config = dict(
    arch='resmlp',
    model='self-supervised image encoder',
    dataset='photos of arthropod specimens (BIOSCAN-5M)',
    train_examples=97500,
    image_size=48,
    crop_scale_min=0.3,
    horizontal_flip=True,
    translate=0.12,
    rotation_deg=10,
    color_jitter=0.6,
    method='barlow_twins',
    norm='rmsnorm',
    norm_position='res_post',
    hidden_act='quick_gelu',
    mlp_ratio=6,
    parallel_block=False,
    inner_norm=False,
    patch_size=[4, 4],
    conv_stem=False,
    layers=12,
    width=192,
    projector_hidden=512,
    projector_out=1024,
    projector_hidden_layers=2,
    init='trunc_normal_002',
    optimizer='muon',
    muon_scale='match_rms_adamw',
    learning_rate=0.0043,
    momentum=0.95,
    nesterov=True,
    orthogonalizer='newton_schulz_5',
    adamw_lr_other_params=0.0009,
    max_grad_norm=1.0,
    max_steps=9000,
    batch_size=128,
    epochs=11.8,
    lr_schedule='step',
    warmup_steps=450,
    weight_decay=0.09,
    adamw_weight_decay_other_params=0,
)
Rows from block 2 of a small self-supervised image encoder, named by matrix and row number. Rows with one number belong to one neuron. Each number is 500 + 50 x the weight over its row's rms, rounded and kept within 0 to 999. All counts start at 0. Numbers have three digits each. After the name is the row's rms in percent of the matrix's.
After each neuron's rows are labels from the 100 images, of 14976, where the neuron reaches its highest value: "responds to" is what is common among them. Only what is clearly more common there than usual is listed. The data: photos of arthropod specimens (BIOSCAN-5M). In brackets: how many of the 100, against the usual share in percent.
# fc1: MLP up (model.blocks.2.mlp.fc1.weight, 1152x192), inputs 0-191
# fc2: MLP down (model.blocks.2.mlp.fc2.weight, 192x1152, transposed), outputs 0-191

fc1.425 127:375423525533436519539520432523566474496502494518503461568486540545506519491471398525427492545515541497477444446494486525451545486491495543588590451515475557419484412441520461589471464482538428539505478574419458603510435549474338456495506476400408523638501591512592485472511422445510469539501467544529504606483554556431448591491561525422435514491562430478630469534562497528469532552537453420497484522529498535528533562444447568574467565476551457562513606517523538456548513482458473458488445545522591491460516515532510398469483461502458538461512497535477531515493525449502502536
fc2.425 127:530453551523441554459436509602518605551528523425493501534515526546482552459511573584446485519470500508462431524532412515519413389580545482470466511529497368516475402531508464531573481478478513509491539514448465467527484521523413481468502559526509483500576527531473493444425540440477407421423404447468569373529495483500570466503403532415424509545511519515478448443504525567523478477543500542470556559515450389608408530454540516477521510463447517406403478544567562497490502581483435547413462501563368545503539433509462527534524497455470531567472488526594407508542515502492507525
responds to: order Lepidoptera (30 vs 7.3)

fc1.107 203:429475420557595524483515499478395531511547524571578434557500608430484533486440510526561527530424497484496511386431516606437417546549521549474500534481528508483536499462488438589461493544500534571582529469534441508540518527500510421475518566439568488489514546537492395563566472491540497468543430490507533569515518543491529548451444451466491458542521487387420417450444507429504480529533425499593557445510530602561459494489505502541461385502588369521474444536514475533569430485611443457527558570460554465458457496503514430534609501441460491505463441526535450448507574468543453503
fc2.107 140:469561484440521614461477434518540563621543454494531477504403451421539508532530511537430480542426499448526509429525531507535557536517571528489438522437365476469487400518415476527541399529474446472420538516512483552529539498458500462550511349400493448531490487576474437460529505497537463516436376568570505534506552513488451550532547450515545577515435483489458504451458492523507438508536431635524495499558529479549488535453537573559489496510547503427603528503486511480518518560501469436443568562593492486440546542496529612490483421538602528477464571502423412502508542455509558481
responds to: order Lepidoptera (25 vs 7.3)

fc1.315 087:494501502558572383482500525522438346502408460516507446538434472474512455377413544413509559600574406535469483459526520533514533484439475537469519459406494500477458444488525508560602450534475477482502483595622505557565483567464506507478562599528449424448480448495543544507499541477500468407525507568501546557470437572451462461520502519491480517546510493516567489473571461468536467490427491525555529485484463535543513509510317555468506494524447476489490460547499526502544532589492434553543571559525545428515496493505383471519519441581563515538590575389452564552486485486458504499
fc2.315 072:515551466427484543492534537415562573482423536424520469483533432543549483454451391519522575547428399456521467502574558471507447512570516547569553537482508503528519477537504514527533530431612542517419466458611563491469562477491561497486499528484545515497478513415555463507431419544564462463549474539569470469574505545415528528476511505476558523533498499471561564500490446561552405524485468463527519508460578583515474390439543408550484444417559530562549613559540500477490385374543419488451514449531434510562480495540511554412502555580472543431529456427488498454532502520556595526
responds to: order Hymenoptera (46 vs 20.5)

fc1.351 113:426581482462571596428493482494555476517481501426399502596488637448552501539518520376521449617565484469554480494470517530480473484481527528420470597348593450526489471550553566525452482510512438492486478532526522460592541466485513485484411473477460429552431434635469472578476549470490442592518519446516422490572490458440510395503560459456540469521423442395488507473478526496483485546519442478537528465480457499554479530493478533470497429494522479547597494567527552397454458502518552496476497473544503578480451450509428400453464469486515501514522476491543422556545438539464556452
fc2.351 107:511493561450472425611521426403559499485540434521511493500460571489554602574499510554508516571525540472516477519565452440575536484460532514574523446466536480456436438563473474548601447612460503498536514533381510544518538437489635563517581464459470517401428515458495501469487529403471419477467472480401531475588483486462545476506435444504499502553535485494517499482451588412502429514420509492501527476439494411467548609518437498567499487449472405432584594498588485507495514589483468420535498458460505505498514583484471513544434443375422491465472458463488470563482439495475495496
responds to: order Coleoptera (43 vs 16.8)

fc1.501 060:433564514500464546544498606450501524542419524424553469574575500432508489497446550437499512523439479440544522442541384500557495440526445478419604568454465561453548424590397522563525518567437486481461491483462547510448528476497489533404531561540555510578416437529453433527527465386517463527519549501552442537539581538508502470533515437465462560507507519539531432458498495560517427551498443442462518532465500495426437433387472452480489468421461482485519469548535553453600464548532545463410479446507603487442440425534487437476528443526416530512515563512460391566582548540479544452
fc2.501 062:542424496495488472517527409540441466475446491498494548526465472491548464522536510441502468525550536411495522559556501517549472464529568533444493478425585471493506531535538432584455429572493548497530649518435522544559550475420573536534527547442494512489467549538531537584457530615445477453513499499457513499511434496449489511473376550508501430486481602427451547546591627433425545544482492552582525439449405458447546626548541533542447500443460454445469483460491522540410517544478492402580434475421517542522479576479408420550427517414454436469526506522557470425529481485486498510
responds to: order Lepidoptera (33 vs 7.3)

fc1.519 119:561557549536536452526487477460488498571505497467555454528470624541579464477474550441547502625416532355495502482617529569493554481428589421462446568463474404502490449502450511554563472496577514496456446545516454431443404494564456472430532560538568398520544561528446504484508482551455492472536487581526499586495524467459525515460483547508484602556451506418514542519546484472536505409491384501553518473443402480612526494460527483460506454478467469524505498462551535586514577410539460498543573494496501471461590478570522430513495418599568446473525476437500470487493441479487555537
fc2.519 092:399552438520552565617584522423414426496484530521536461470587451455546490531500425562404534513535391528518522498509509516579400522570506532428556517554585505523431552473473552505525544527418550557475416527538465525543469527490467445514477543549562471458529409463582555453332456553526508435493501502534496464429431473501565482461529488503470464423490477555557591528503540500508421569477523460521536537576526501441513484440575488459469527438423508552498406558517453552508420568606540487522507530517473527495504525463470471486490517657458543606513519545463460450536494518504525451
responds to: order Hymenoptera (56 vs 20.5)

fc1.620 106:481535476458539527445475548528580473590476502548579589570582465514483503434582413459335514561456521432545544490476461505413438488443575581526460415492577505491479389394529460528441519484540533541525507390461497397482495522585513486507544459374516532472603612541455429503463377533486569520512527450448580545492464485447526584519569478543503563474529472499510410451487466513488447499502576522546428519479542481557515570496473563534498450430482504484497484491508502375536500489521530457500565532561488482421525418580473451510543461539457459482476574490525466445487505492508467523
fc2.620 106:530510617532459510530510507608484502627476583491566497435553510480523450439470519446518525497480511554454467487463439486542589415460482601533433532523474452453533516491504448505520550495542491532466434486478517521463491441481480531497512484610517411485642431473554510568492477457471448505486493509427494448455537522465473534489475608469442549493425503560403516502457560453473575492482402594436580511574557442545554488504483493539628540462508491468535566526576525518506544592402540567431373536521407458516464469512504563464439506502551465489505563562442514521567479598584416505
responds to: order Lepidoptera (28 vs 7.3)

fc1.342 104:528471555525455493476506508506475597480543399440567475422526553439528460487479446505531398530481610544524438486488464431525541414545454613436439539408470472529426465571538517560551462511544405524463457527425621479453493501506461532522500498523452565461551522550448414560501491514473541488513533492470573520608465513476562407521433532418552504463459469534533494527435496402511589460486478417587485493468585497588458535493513459419492569438521434524561430465598500528508467587483495485491459478442474477521484487572460490529446474516499530560518466345477421541439489576512505595
fc2.342 096:580533430526466590533486454496583489583485485452446465534469450435528592486526534384501534530427489487538548512494535478514482576483544390535468483508521615560525484458521399524442570426505553568529585446524549584491531445469525491507446412527485416507489508493511578471459465480553405555413458543398473489521441486329462545501406439522513503568588541414528504495592548489473437473482489448524482481505458582415481498507519493522446509527482568565464575524453500479429488488601481391495531567412474480575516530472534475474451438486487460499458492533480527433553495471406464461
responds to: order Lepidoptera (26 vs 7.3)

fc1.124 060:466568631581515541466446567433477522505445492540433441574560452486472434423445481461512486535561441444452557452384507522612476471513491528433550487568562474508396403398497449556485546584443452459497529503567538517418542513423520457390479550488598552516587465454505484509489510423467497474495483493562485449445464548400559491529494547459495416527581468471578582476515483507417443496513491495451508541585548523513534478486514421445521526516515482554513530535573549536454499495513478519478596487566462414490564518492510548481485596499528502581626543502493559467427462578564481512
fc2.124 062:492549456446438491485530478509539573508472472551567511492551524512485436535506572529498453524437459566618493489576382482467490482418493397489466494452443508471499624619510550541549511441524504496419544645519397601566565545572475489517453424505390424431485542612418602473425480614557510552535552462486507459536431458519480484523481554579535553605564487511482482538459523443564515519452487524457504482401427452542456453490495506425533526541475489522501486412446499492518528524452487456491475557434568522549544521487502488513486488545470493526454449406508538529514436471470464418
responds to: order Lepidoptera (25 vs 7.3)

fc1.658 132:426447528504509501458471451458518504545500579516533601555566466465430399440554422537528486553456575483475381456449501500480452411593427507460529473490469542553561452426440488481518431479539497667530550516513457506483422509613578509500474582478462416538457560491550550505471477471608395516452478534462502550469561513442459514481519538465441573488504500455459430423433430558500554506451454537476453464527427488430528547596468481475472479538465515348470418557452413454503494470447440499542472462505592450517551414498577536499507480552512503537528522521448549521471497529572521491
fc2.658 122:471458520538499495522472458446421574481623436465413525494474484535509552603474453525424579512470449458526517477496538559487552556536478499542520523489496556415522441438431583492533490448442533474517518475457442497430555446492502499458492431410588571489429514495494461435417537483470516418577469510461587462534582513436532549470446438544513484374518490490521524475496661487508559501497536416504499485548539446515508531521532514480450551576491529511476453513456527612400418519514456393526521556490484575569480526493490456474489503456497512427469454526507504488506706428465548613
responds to: order Hemiptera (47 vs 11.3)

fc1.757 081:512508494484454437491390507528566474496431451555581536578554448558428520435425534445598417603532507581465376411565508380518513490416493469515498544450467472523458476466459423550570536435487491478483510534625388572570563527491556514475506554470535513508503457462511514509512458471512534521586540461613484515438591542415474506476420502567522517528512490463558447581551454601507486498426487542569474521491428476578444563428424432522456430455482456526454416567450527516439537513490563510517498476551495467423529477551516510493514504528542510500613432470449476506495422502483459516
fc2.757 075:528591600565422472584530475505456496562479510484617466480533487399549482436431525468555562554454442539576577549562523497459463554491540545498603521451439471436480554515492469556401489532566462485433485468536513515590497512519482529450506517573475486530405506546521423496533393563460408497524608549476490484506471566537528502509529489499556448540449456496476551469456526539469534586536436413466606460482548475445545410560550558552554439438558477521559483569499423448503453420531426518507507517326497487585490520507454495531420491498542524479506540419509453531489497446519521407
responds to: order Hymenoptera (44 vs 20.5)

fc1.493 065:477495443510440489549457540456493412451496554495514475452526471478560491423528507507498600554604483505437494536567500453520628459439565538431460526483539584509575594635460562505522541441474513528489464578525537495493516541482532539601480539562505543426462498485472565439496554509580507531610535573531473502454565514490481420567493587495561553443480595546472468416443522432441535492581507487550407443457422470380582473551467591414524499575496502624533469440423479473492536473461515429481458530534548471466530439499530493638479512525526544457535533483520481527435513507519473485
fc2.493 069:511395513510421482512504429485463530536482559449451570490562557530565559528463456530453490518443454500558519460459528481411503516542385475528520444468544500515452447429495436427519403553507531463548504460451481441488454511550487442386623492444419465479523414509503448550481544460455557540527477519522452525558447489535493489486425426493466479384455464508572474554521512484478484506521471534506605583517510564667506463464428477544602519519489510486497488520534605465517554522548454558367581550545421501459447546441493635516532516538533480556561534536613563429479529468504516510
responds to: class Arachnida (31 vs 4); order Trombidiformes (25 vs 1.4)

fc1.446 192:529571554513522326548569529470445514554521563476512537553488432437514452455458484476505530646537495477564485451513517547550502541525495475491503475555482485481460486514495520492457494558542528480524488632545579542615509478461527564477451554495535430512546494456558485452528499537438525517556586511525447537372409454394476479560486572501566460490503521479531566505463377483463492514483466502443545513447482456507618461396525440437619433491560486534514526518540535541455529526656501489514497533507451473517487602567537510552512514555554451438400537465396476448460487555482538466
fc2.446 144:448547436524540431510555498512449488551430503543598562541577414527448531479546423529484519577484519503512475524512510502594557506384469512475470515540553485534441518475479521457553539505533479531439492503641556521447501515381490561505470514545475535466405447510504481584513466623476520522530576520579464416416474514559509557444574548472599497544459498484474539534455463470558504487479466549535452422408484478481549572505546433514501457471529579659563536460497450448443465530497453556489532476426498455483503487552421564522570451591470601594515540519461487449619416453513529513
responds to: order Hymenoptera (48 vs 20.5)

fc1.535 099:504553527518487457459457476503461517449407527484474431439515516544513506515458480556525456416574461497502422606555446553553581525553540482514598530579468534413485500471505512428439608486466478392592515537516446596526437492504518408534430597516614461493455455472449497495498474523583532522572603474400550550563416541515474536544441503575494533436472503439491517581512458519468529564551459506482438589528475565560474454507531586515544550497517446519556534472454509544469435467483459541513499478524538444469517557531444487492506564583576487490566608380519541484562452588565527576
fc2.535 099:471435478583535455434472487549518528483452514580483513491503488431522516426581481465505563520416523567440496449458510438489340514489523572513449476507444470555534518556464468554545463415447520506505572421456543474406529459530449458477583478498441514504498486415507584530486544494517490533453432571533389344446551545437549522521528459542494533519548461497453493530493557538453424452470463548514535423490494542485657499571464509500518438571481400463456508482529476497481531488509509369524561467585442536484442487465483514521451521429486426459455412548491400466411532452417408512
responds to: order Lepidoptera (29 vs 7.3)

fc1.496 070:497652468416611445477458534512459487486422500542484543586542442393527452470505503515521560525465467401552427542488417556472539498504555500454520478541497477503415444475466561497425469476487568508573457599614501430515500509429414495447465523444540464475511582435538545607504616502566530503489542462522523511565471603407475388609548528492496415507473539423414500557412530450486536493528429485457473529491465494493540499547413496446498546502550541527458469442449484507448455486555538406559513432527478562511542557513522498486560452515535521455535547555529454470508529500539442397
fc2.496 067:442480452518517456544537564507517552489516552504460517480511460453520494599516457481418489465550485479485599524472520495519497577454466530485501427464588569547512528492524468542574457482391423541512499521601492525425540488508508473453498492451544589437509450581536506466494413526478528496588538544410443517453548448552538499445477466493490480641564479515649474431413517517547510500546540499535496408416502484533460461457560402501491382532520436538494496489562522488571622564461422510557529482543433395473549369485400554497496509541494612454466478537396538514566508466500519485
responds to: order Hymenoptera (44 vs 20.5)

fc1.108 112:476450485405619477422490496449456428490500466506594455516492579539577538541493565432578489558479494503506414458543501484590455530556468551494445524487434486527449498483472434548514582585535517538431479592559481546434479514540435505427450532499513488484569443460540507479429542434455449484458554662567446505495495489367449458572504515483540483511465533496566489545539493555541520446515497450434505552515432556501586404444489504527444440495534509550499468507556430471467478470471451484623498462555531407422497510483520538474450491552558518544456523423426601482394564563490603478
fc2.108 090:421541488491438447560517478539520454353503533521438471416563469510471497608518492438583509511528436478545659529483572483474585519539543544431473500533555633502446500441488538483595577408481525463475448496569498523502457447461516478509513454506535462520484569503523564417451541548490397535441519520574510522463371518454547503483439440504486531508509490497474522609487518563478449517455494422455540598489448489486550459491590560541524458439422468559530535509512410536518427442568460487531527491535462508520466403630493510446535414554496463526473503556503451568550410509496559497
responds to: order Hymenoptera (48 vs 20.5)

fc1.453 071:429517519510542522504456461514501473419447476488485517417418507500493497469584531627453569464490511540479534575495576478505595534523519495504495557497504502472482494403504525511571480456487520471436519487504462528511478506525502440485431519504532528463477504500529453531519493494382515534577435533459533509512506536526494454566580491529471523508348480476587571592441481466523583543463471613325466593488481515420508554522486470531511613481587537469496505509512468497554490540570504378543518568567518486473528572445458579516490452538417441571557551492477518618489569481628527638
fc2.453 070:417571535458536552404521606442440530490525533436480498435562447550651480595492428511521428466396547486454431533528440552592495432596415507536519480414485477561538532440485567471469468485451485468475526501595546449530558465492530555494514433454500564393547570471608548487498491560494435516491584581525424473444455438418515470467421455493447511534463523398491495536531502487489493506504522514495523386412448507564547553487542546598479447546484499478517472527540523543540576517601544518564517487458557473503547488463496514422524587444505430485560472473548462510473529551428530489
responds to: order Hymenoptera (41 vs 20.5)

fc1.720 091:545490554485421445547463553480455547494509511389544464419562581489547449497451496535538538510399472523536422440502527550504529470544439431442491405494440513543502463499406541434438534510471416521511475551513570528555523474518514569456540546531590434525432465596512525452473455438435510499503407471460550526577475539438535455499465504434511505529434435432494461503501486515623496393550485445424475506403537436476398406458399491464449473413489492518528415527572488437511476515452550513458436432473501424360525476555463566442502468467454496540466418526534404469459438458526500505
fc2.720 088:594493417510559466503453374482573464627502506556463503489440496581482453592477430496484587536441586453456564554490538420531398579412538445468499541491542533475510562563514476572493527486513501466512477403539490448546520496501553494471510410450545509491509539501533510501478558510468531518523460492556497429479535490531560482586514460494529427406530553507433527466576530488418465504404535484554471512479429631442384541543543511471421510490508425544571506476519490543490499574438476540509487470431577582575471540501487471586400471493381448401492497481545533470566505431526429534
responds to: order Coleoptera (53 vs 16.8)

fc1.304 150:513480496536458538504505477520554481587448518456510456586449466465482477544502465474418439560429444459487497489511451519424512409495545544397554510537471486507514454515461456684528467586480462486469559508483510569482506474413567427482548470542489467543367479563468456541480508499490499529448568493485446573485529512376501479470543539468535533485445526481486454420626570541524449585543500477543533559479503499453490573384423579520460521474447439524578504486480500499498448536504553518396466479576577436494400403606468432466523443481498549574473561520448488519528578458394525444
fc2.304 116:424507583505479587499483423533502461427422492446520500487563647523501513544505389541547450528510592452529515505526535515512411477566497530459488557508598539514547426506460415505522421473501472514516535489476518563544625428502387481536504562565423453534483462507525488542442490449476436489474520507469463479570533489441534534483424527465568460473488551411503523464485551499436608572516452567487622437501503439475389566547469601474394529481546466387484551549500449509553478534464566391515514422548536594428473540488480469504586493412507481477490479452513552483531451510479489526
responds to: order Lepidoptera (31 vs 7.3)

fc1.263 117:551487597515532404493591507461486636490489473533447493403531474507459593563625434501573377510504509570468539426552457496613524457525466464453591490479515543508463512506515442497560545480457484501464502509490539566473529521583503547490501554583501410446456447532469522575505537547523434439538553545577501457539483443426438422584512498479559495522459521505446498500418569516583470437473550465510390574477446506398491424468539558462461423489544496435492419446450515539469500459500433442414459519479586430565509429521508431549460456499479482485439521513505564574545505559575479500
fc2.263 111:433425514433487574557511452588448513471464526452544526543505495548532454476532523412567528503561502434604561524451601439439480592519522476513519507487478546466489535519617573484578469547556502590494491440490515505490526477445578458546474449510435398514516434505476507446517548473543515554425619559453548565497562454445502579518465549559576488454503503485460448528563553493491468501508469421498532534532499540470561494593616464493419477564470483572490515559505491570592446498450457602437465481541415591517596506500575468506540391575524561371481507514560544494487467555473526480
responds to: order Coleoptera (39 vs 16.8)

fc1.184 101:469606549574495497522445445560505514484489596434447502636596486485477431472515529460574468526410542469530475480568491617425470467520490529465505488426520500482457547507520510545515410532477439557524507432470424513412556459541529540505517555476536529537481402540517537500580432476454460504549548552558498516476476497416471519528513572442396587504480474373439479541558518499445462597557450490459441489551487464532481430475442618522410491572459552503588448506575564497565488556457513475390492460537577467375537510468475469467488521515499513561498533486516454464530615484485416529
fc2.184 098:502494541481493517526495424498511437466598456484511638490452569500510629533534520534537502557605497426433580512532534473579479518434475492469498487548515472540502484560554541432416480441533524492465508464562541489553580505475472536484510440556463558474415546548481455452512534469430493523447500526574649561512521610409502517383556448472511556393492497486436546486552569476540542474357498441486527549452524462505506540613490506490574442436528504447488620467486449441439553522481517493568552561522488597565465544485439438507521502459468456429514455478607512501530543559457489514
responds to: order Lepidoptera (31 vs 7.3)

fc1.103 116:460423587539390486472509543503415498473461396496524457534494564473484530444457468481526460534456504458523485453562476474588468493441397480493498487509513539521486462483506468461467505529483539454432518447486586468565464452524402551446486442470566528568542509612529481474488511494453549481401468521507499489461508434455364498546431508487491534414437484449580433483558562507502497522514490525476610693359452459500516486493484448517531596489481553461523488525391457492560534497432537574533481519538460520536554421564505418518470564538559461407461534474538552557395492563461424490
fc2.103 105:520533435421522484466576361597548422492541555427430507459533439526534452621573501501564515427494464533435554531557501471463507473511622455508405512587507521498527524475540617498449458535516525476563499514415412524484532543496505458503463556485440493475512514494470521487485563516488471576439559575463524539521559522618521538628512491566443495478454507479485488495567539454505465479569463430450430513575587473511473560544439491575589571497481449433427436488508512548561511553597490484527520540559574505555462544515518556425565438479483452529449563453489419479405438509546444535
responds to: order Hemiptera (33 vs 11.3)

fc1.387 076:483441585502510500462587529529442502504500536534480521511473505465588429591433535533513459565533503533507502471392709539509465494531490473462557522512497465431407473529513540492502431494442557498465515519541544511457479495359412543407489455508564495544584487520522501461408510537442617544467505632476516532489500510462476426506464471455566441511544518430508502541460410490502491558483479517492378444485499493524596515476566504476520458494506569461459501542468443548463485518524417505551524575512536489467539465610411560515515440480480516501555326528429488549544512589494550450
fc2.387 066:433674434490529491517543429477513526524490469560573512466539486507458647549473505565537473498517553445458467448541389455505541582480441477431512476479496471538513465491465487550578623547504533512498505541553465427454441484492518537487523602445496513454451489543504540552586514559606456440584530506555597439514515486530559577518552570523428494471509516525556574485512514489559529401504576549618604503447455498532489515527511511463456429398531414571519494400468570432473444496509464501563414546524476546507575527514496472503582510532467494443500543578458567530502513451452576509
responds to: order Hymenoptera (43 vs 20.5)

fc1.250 091:421474583542395437570489473501450547524524471583523573479456419438484452509527524445527505480416487482499547534408485483439504429460532483544526603495475469513487509586555445464511519549584447506508514463504579538549480483458506514524487402551453480479523451466409446476549573539509508584579493608564494502479539495564521554513574529470450434527460472515589478497521493467423493487415556419499413444559563532506556476489391454464460567562450610498544412624483582478509509531450573507511496483486445500490544483569567609437477490427475547401513483380435437497504433499483547493
fc2.250 100:477530545508511495411445471432532469486512433437507357519441447394411486500453497575491422496593563540489558506536522587432420493467471453543588592451548567581505500591516489545485490458518502467485498511525532484394486494508491490444463540382485489485439492469601486566577514517488496452449478438454520469532498492485476486536432405408626513519520455486433494462443456500483484439581484503477497492408486559563400468468503436528483588516487455616542479515529523422421440577514498519519553503525550466570436414471556443539518448463560496539401507471561518475413484484442445547
responds to: order Coleoptera (40 vs 16.8)

fc1.595 077:508521474496531460485421523445466631526437428599564466456438519502544539469436501450454525559523633562534483466439522526497488440612390440451471426469511545526517475544492405518433526493416538490491375411456505475454564556529555470553560502474553443462535556488525481437509453461478399477523546563563490487487557475426574467491478519440437514559573479447500562455472493491504557526502479499587572545540540415557425541458604465500534528506588413535539476474484558563455519502521394454514454602413481542523413451522511435578449475535466478463523486486505461550499503515600528508
fc2.595 065:411507503462544530493465565480545511550464520509453493465529455464541556562536465509540481526415535498583553436569447514444526550477518497549386559447473471393538438533562586525488469469500400501519546461406460559517494523432446496456461447503465580514516548521405475566486485470423477459533497533474483530395389539502443502547501516532496543489488452410400473478349507544426523550551541504567501499407457613480506563528539532621447501502399406486490494536449505471557455555503567427484584460516491527521494540598410544473557519460437483415486516432467420422500555539494512502
responds to: order Lepidoptera (26 vs 7.3)

fc1.618 117:537446494544510408518437567477500477560386400504562512508468535548488553413446527465443517476455529505461378608570475527497460486444521549474511490496447480482440464617427465558455507441522421485451497491697469518463506560447550526454424524512516557426471465493550552472560525481538505465512545361596479509437539462389499592479498539504547472473486566524524482572437459510481515520459494550437473473529491422544519495449525515505514443436520480491518517507448532585509550529505425611477569477497507403418518461530525464449529439451478534490565515432509537396591483575463499544
fc2.618 103:493635494522494472520502487478492521467468575553548481495509453492427497531467383478533465516550378509517524543494560497480498542492477512480489515613560475527548502486451491432534505513551495563487521545433531514607473474492472480594582523407463489520473474563453529461528522590396536534546577539607579576518566543532482428609483449460504466511573472496613527570489554512573556472540477410549494440468533550381459518541467393395475517415476483608459515497521454507429509555470587434545547506424362464508531460494490486483514461540558459478524563481500454514397504504567518502
responds to: order Hymenoptera (48 vs 20.5)