config = dict(
    arch='resmlp',
    translate=0.12,
    method='barlow_twins',
    conv_stem=False,
    layers=12,
    width=192,
    adamw_lr_other_params=0.0009,
)
Rows from block 5 of a small self-supervised image encoder, named by matrix and row number. Rows with one number belong to one neuron. Each number is 500 + 25 x the weight over its row's rms, rounded and kept within 0 to 999. All counts start at 0. Numbers have three digits each.
After each neuron's rows are labels from the 100 images, of 14976, where the neuron reaches its highest value: "top examples" is what is common among them. Only what is clearly more common there than usual is listed. The data: photos of arthropod specimens (BIOSCAN-5M).
# fc1: MLP up (model.blocks.5.mlp.fc1.weight, 1152x192), inputs 0-95
# fc2: MLP down (model.blocks.5.mlp.fc2.weight, 192x1152, transposed), outputs 0-95

fc1.749:532500473485555493512533515517503487509518466489508501531482480487476450486460518478455470471535476482503533484489513530474509489508477495524506523495499488518457485499488534520492493509518487514539485522536520496525531518441534516522546501474521435489476503489520494494491489474556525538
fc2.749:474514553512501499485510498501507515538515487476537498490534560444485559515485510526518584524481519523516484478518534481499478533505487509501471459514534526503517496532512476454503547474476483505440513530510520470467441460526518480485515534493480508503511513503499471501480525524484465460
top examples: order Coleoptera; family Throscidae

fc1.450:496474475495470495503495567525514501472491491462512509497474507526507468511501489482528476467548571489495507498487512519472507506542502480467479491478522480486482507498451464544495456513487505510518494533470526498468515551510522475509472484459514512477491470477475470494496488474496505537
fc2.450:502471478456494479468525511483486471445521519507523489473509484502518513497467503512513538517470479483517476489497455481485492553494508491524518514554490492476497515488508529465469567496511445435492543498493476498493517484489541510490455500469505490504548492545511522541512510524512511517
top examples: order Coleoptera

fc1.145:486497532476444508531505543506515495463513541530498445499464544466514491515460497541500507511454485490487479468469450492496536501483558496430520535473474498516514522517492496493498463527491506448516518502486463492523487512495491487511514499497492509505491488483491503502476521445479539529
fc2.145:521509507541561494512470513429497479519484478501504519546524492494472518482479540453519490517525523505501512503487525453492483504508535493535527501548534488527465466520493553492542526483525461546494474497522520498510459481525476485491486544544519482503552496512478489473500535488511463489
top examples: order Coleoptera

fc1.747:493513506543551522498531463491509474498494519497493526531542496554509499518487480545497459508478502467495498503487475541487531470517471527508497522509506513515541469463509473523529473478484439471458487472526457475504496522488483527477522452501501513507468508512438465486495499488502472497
fc2.747:512541510502487479532450511509507495492442504497480466500485489493484514487494554518525496480496512478458515490499492483506529508496535446472481493467480499488443490509496487499487504522466530526525505533500508492529514498479480519520485539510472467503522478478549530523470532516497528472
top examples: order Lepidoptera

fc1.321:485495441510494534470500524495471527508549537529462447582498449454522472493506511515497465525506489534482485534512495507462462477490508502482520474512504516494536523512513464494494534489560529493481478517490463505540514525511481498485517487485509507488517482502496471529570510502522533481
fc2.321:526509513560522480531483461505487548475432485489524535469508537503477546492482491475500526516489508491520516489466509501502510505523461515527515509487496496504456497493524531481446483510478505554516526528472540483480504506491528478511480504502493521498495533490511514468468493484473467493
top examples: order Coleoptera

fc1.190:497488480531467549517499538501494477531486489488531448574500505470501510514501486446479461492526497486527526516508427557476503545460512540501520497523521483492476497495505518536554519438467503533502472504487497488498492443527524523466522496481500492504518498487498520486504539530491501515
fc2.190:517514542482539473470517481557515499505517490504477535452472461497488489499495489504522521468469469518488490518476519479505548455500455463494523500450479536457486503529540490461439466529561515443484498485512532485514534533486490484559490528502516503521486493536510499518520491499481477514
top examples: order Coleoptera

fc1.576:531517489480504517516495531450508514536519536516498531471550517492503515460496488463522494516500467501517554455534546551472489506482469490500505439498474470502455508451485456526521544516494480522535530487521511484529519459480455457468486522488445467501526491509480472531462516519515490521
fc2.576:477473468488485462513511464527505493484512552504505479487476461498498461537515502502493498526512515473491509474502475474514514513540509481485504557463488498486506480467472511470456519517523548498456511525450476528481477524498514532520552493517509514488512530475547504444468501534460545498
top examples: order Hymenoptera

fc1.220:490533481513543535567495492503483489524470496491539488487518514471472532523518443510523462482491470547481468528540544507486464496521520506525467505505536481493467497489457525500489518484507534516467525446555536540510491460494483497500485459469504484481505491490510483458476511512529452500
fc2.220:480501520484466474459518522499526536468521457521481518472490470484540480496482466508466503457489536503521483475533475512534466542559486479487523501494486516524524529501505522496488499495498484535470497507454535496552499524476522508532470490497492490467467469549515479500482456495501471502
top examples: order Hymenoptera

fc1.200:478480500480532465546525500466456481551473527526515495506513470514531504483455499506478510554478490524467495495481522471510499518473495551492534480513502521490516496482467527484523534468469514458474499515519538492447496505533484509441491531499474512435547480474516485501518487490501476542
fc2.200:457540503541511466511537519522552539505483473492532503494487544468450482506456473472521547485484498505517478511519487486510461487526513496460528472499478515456535539508495525479510516529539475518484473472500503521527509512478490514492472476477507504510511513504506539494472499456503515461
top examples: order Hymenoptera

fc1.741:527469521483513476496539566479510494491475494493475505507480482486487496474484489518494530493492514484549531460506506523484506501514505534509517461491540522516530488461446470523531538541492498497502457501457478492521513491527487487552473478548507511500521489494483475517493492526508511489
fc2.741:483487533493478496510467511522498453467492476497509497533521547499490529492495509515531466493517508492507480518524493519554485505514510496476462538507516480450526473518522520500428501497543528484509493524520504478486530530510536466467479545486516542510506529525449495507518493473450530463
top examples: class Arachnida

fc1.360:526509488498507494516491480534508492524509527529542503490500541446515557539509508483495476504493494523543485481511520533492470515503512561501495525467506452542477511530542480520501492527509498493498481490476533551536535479503489500493476462486514497501515452524507475518516507507489530479
fc2.360:470515525507489537529513506485484451465527482511481512509518486504499490482490509500480540488507503475531530501499544491569524451542465497523551491477496459484478532487495508510513473483499565482498498492491435484488538485498474507470494527515541550502481457465490483519514501480526451493
top examples: order Lepidoptera

fc1.158:486518511483533456520504528493505519459511525509476512487467525468526470503534450499484468463487455493495491470473521466477508456465482495432543477502457510523511496541540504529507518543503492472494487494496500486528537505495475533500512535489458462497478520519513523511481485494505482520
fc2.158:521473480518444526485553509478525457500482530488501470490480515503479501543502524495468524517526524502501510524441484498518490500509515492535476469517524488473517529492480499485495491476516531502479510497485510496480483502492498482500487460506547539487507522498495497485508487499477494548
top examples: class Arachnida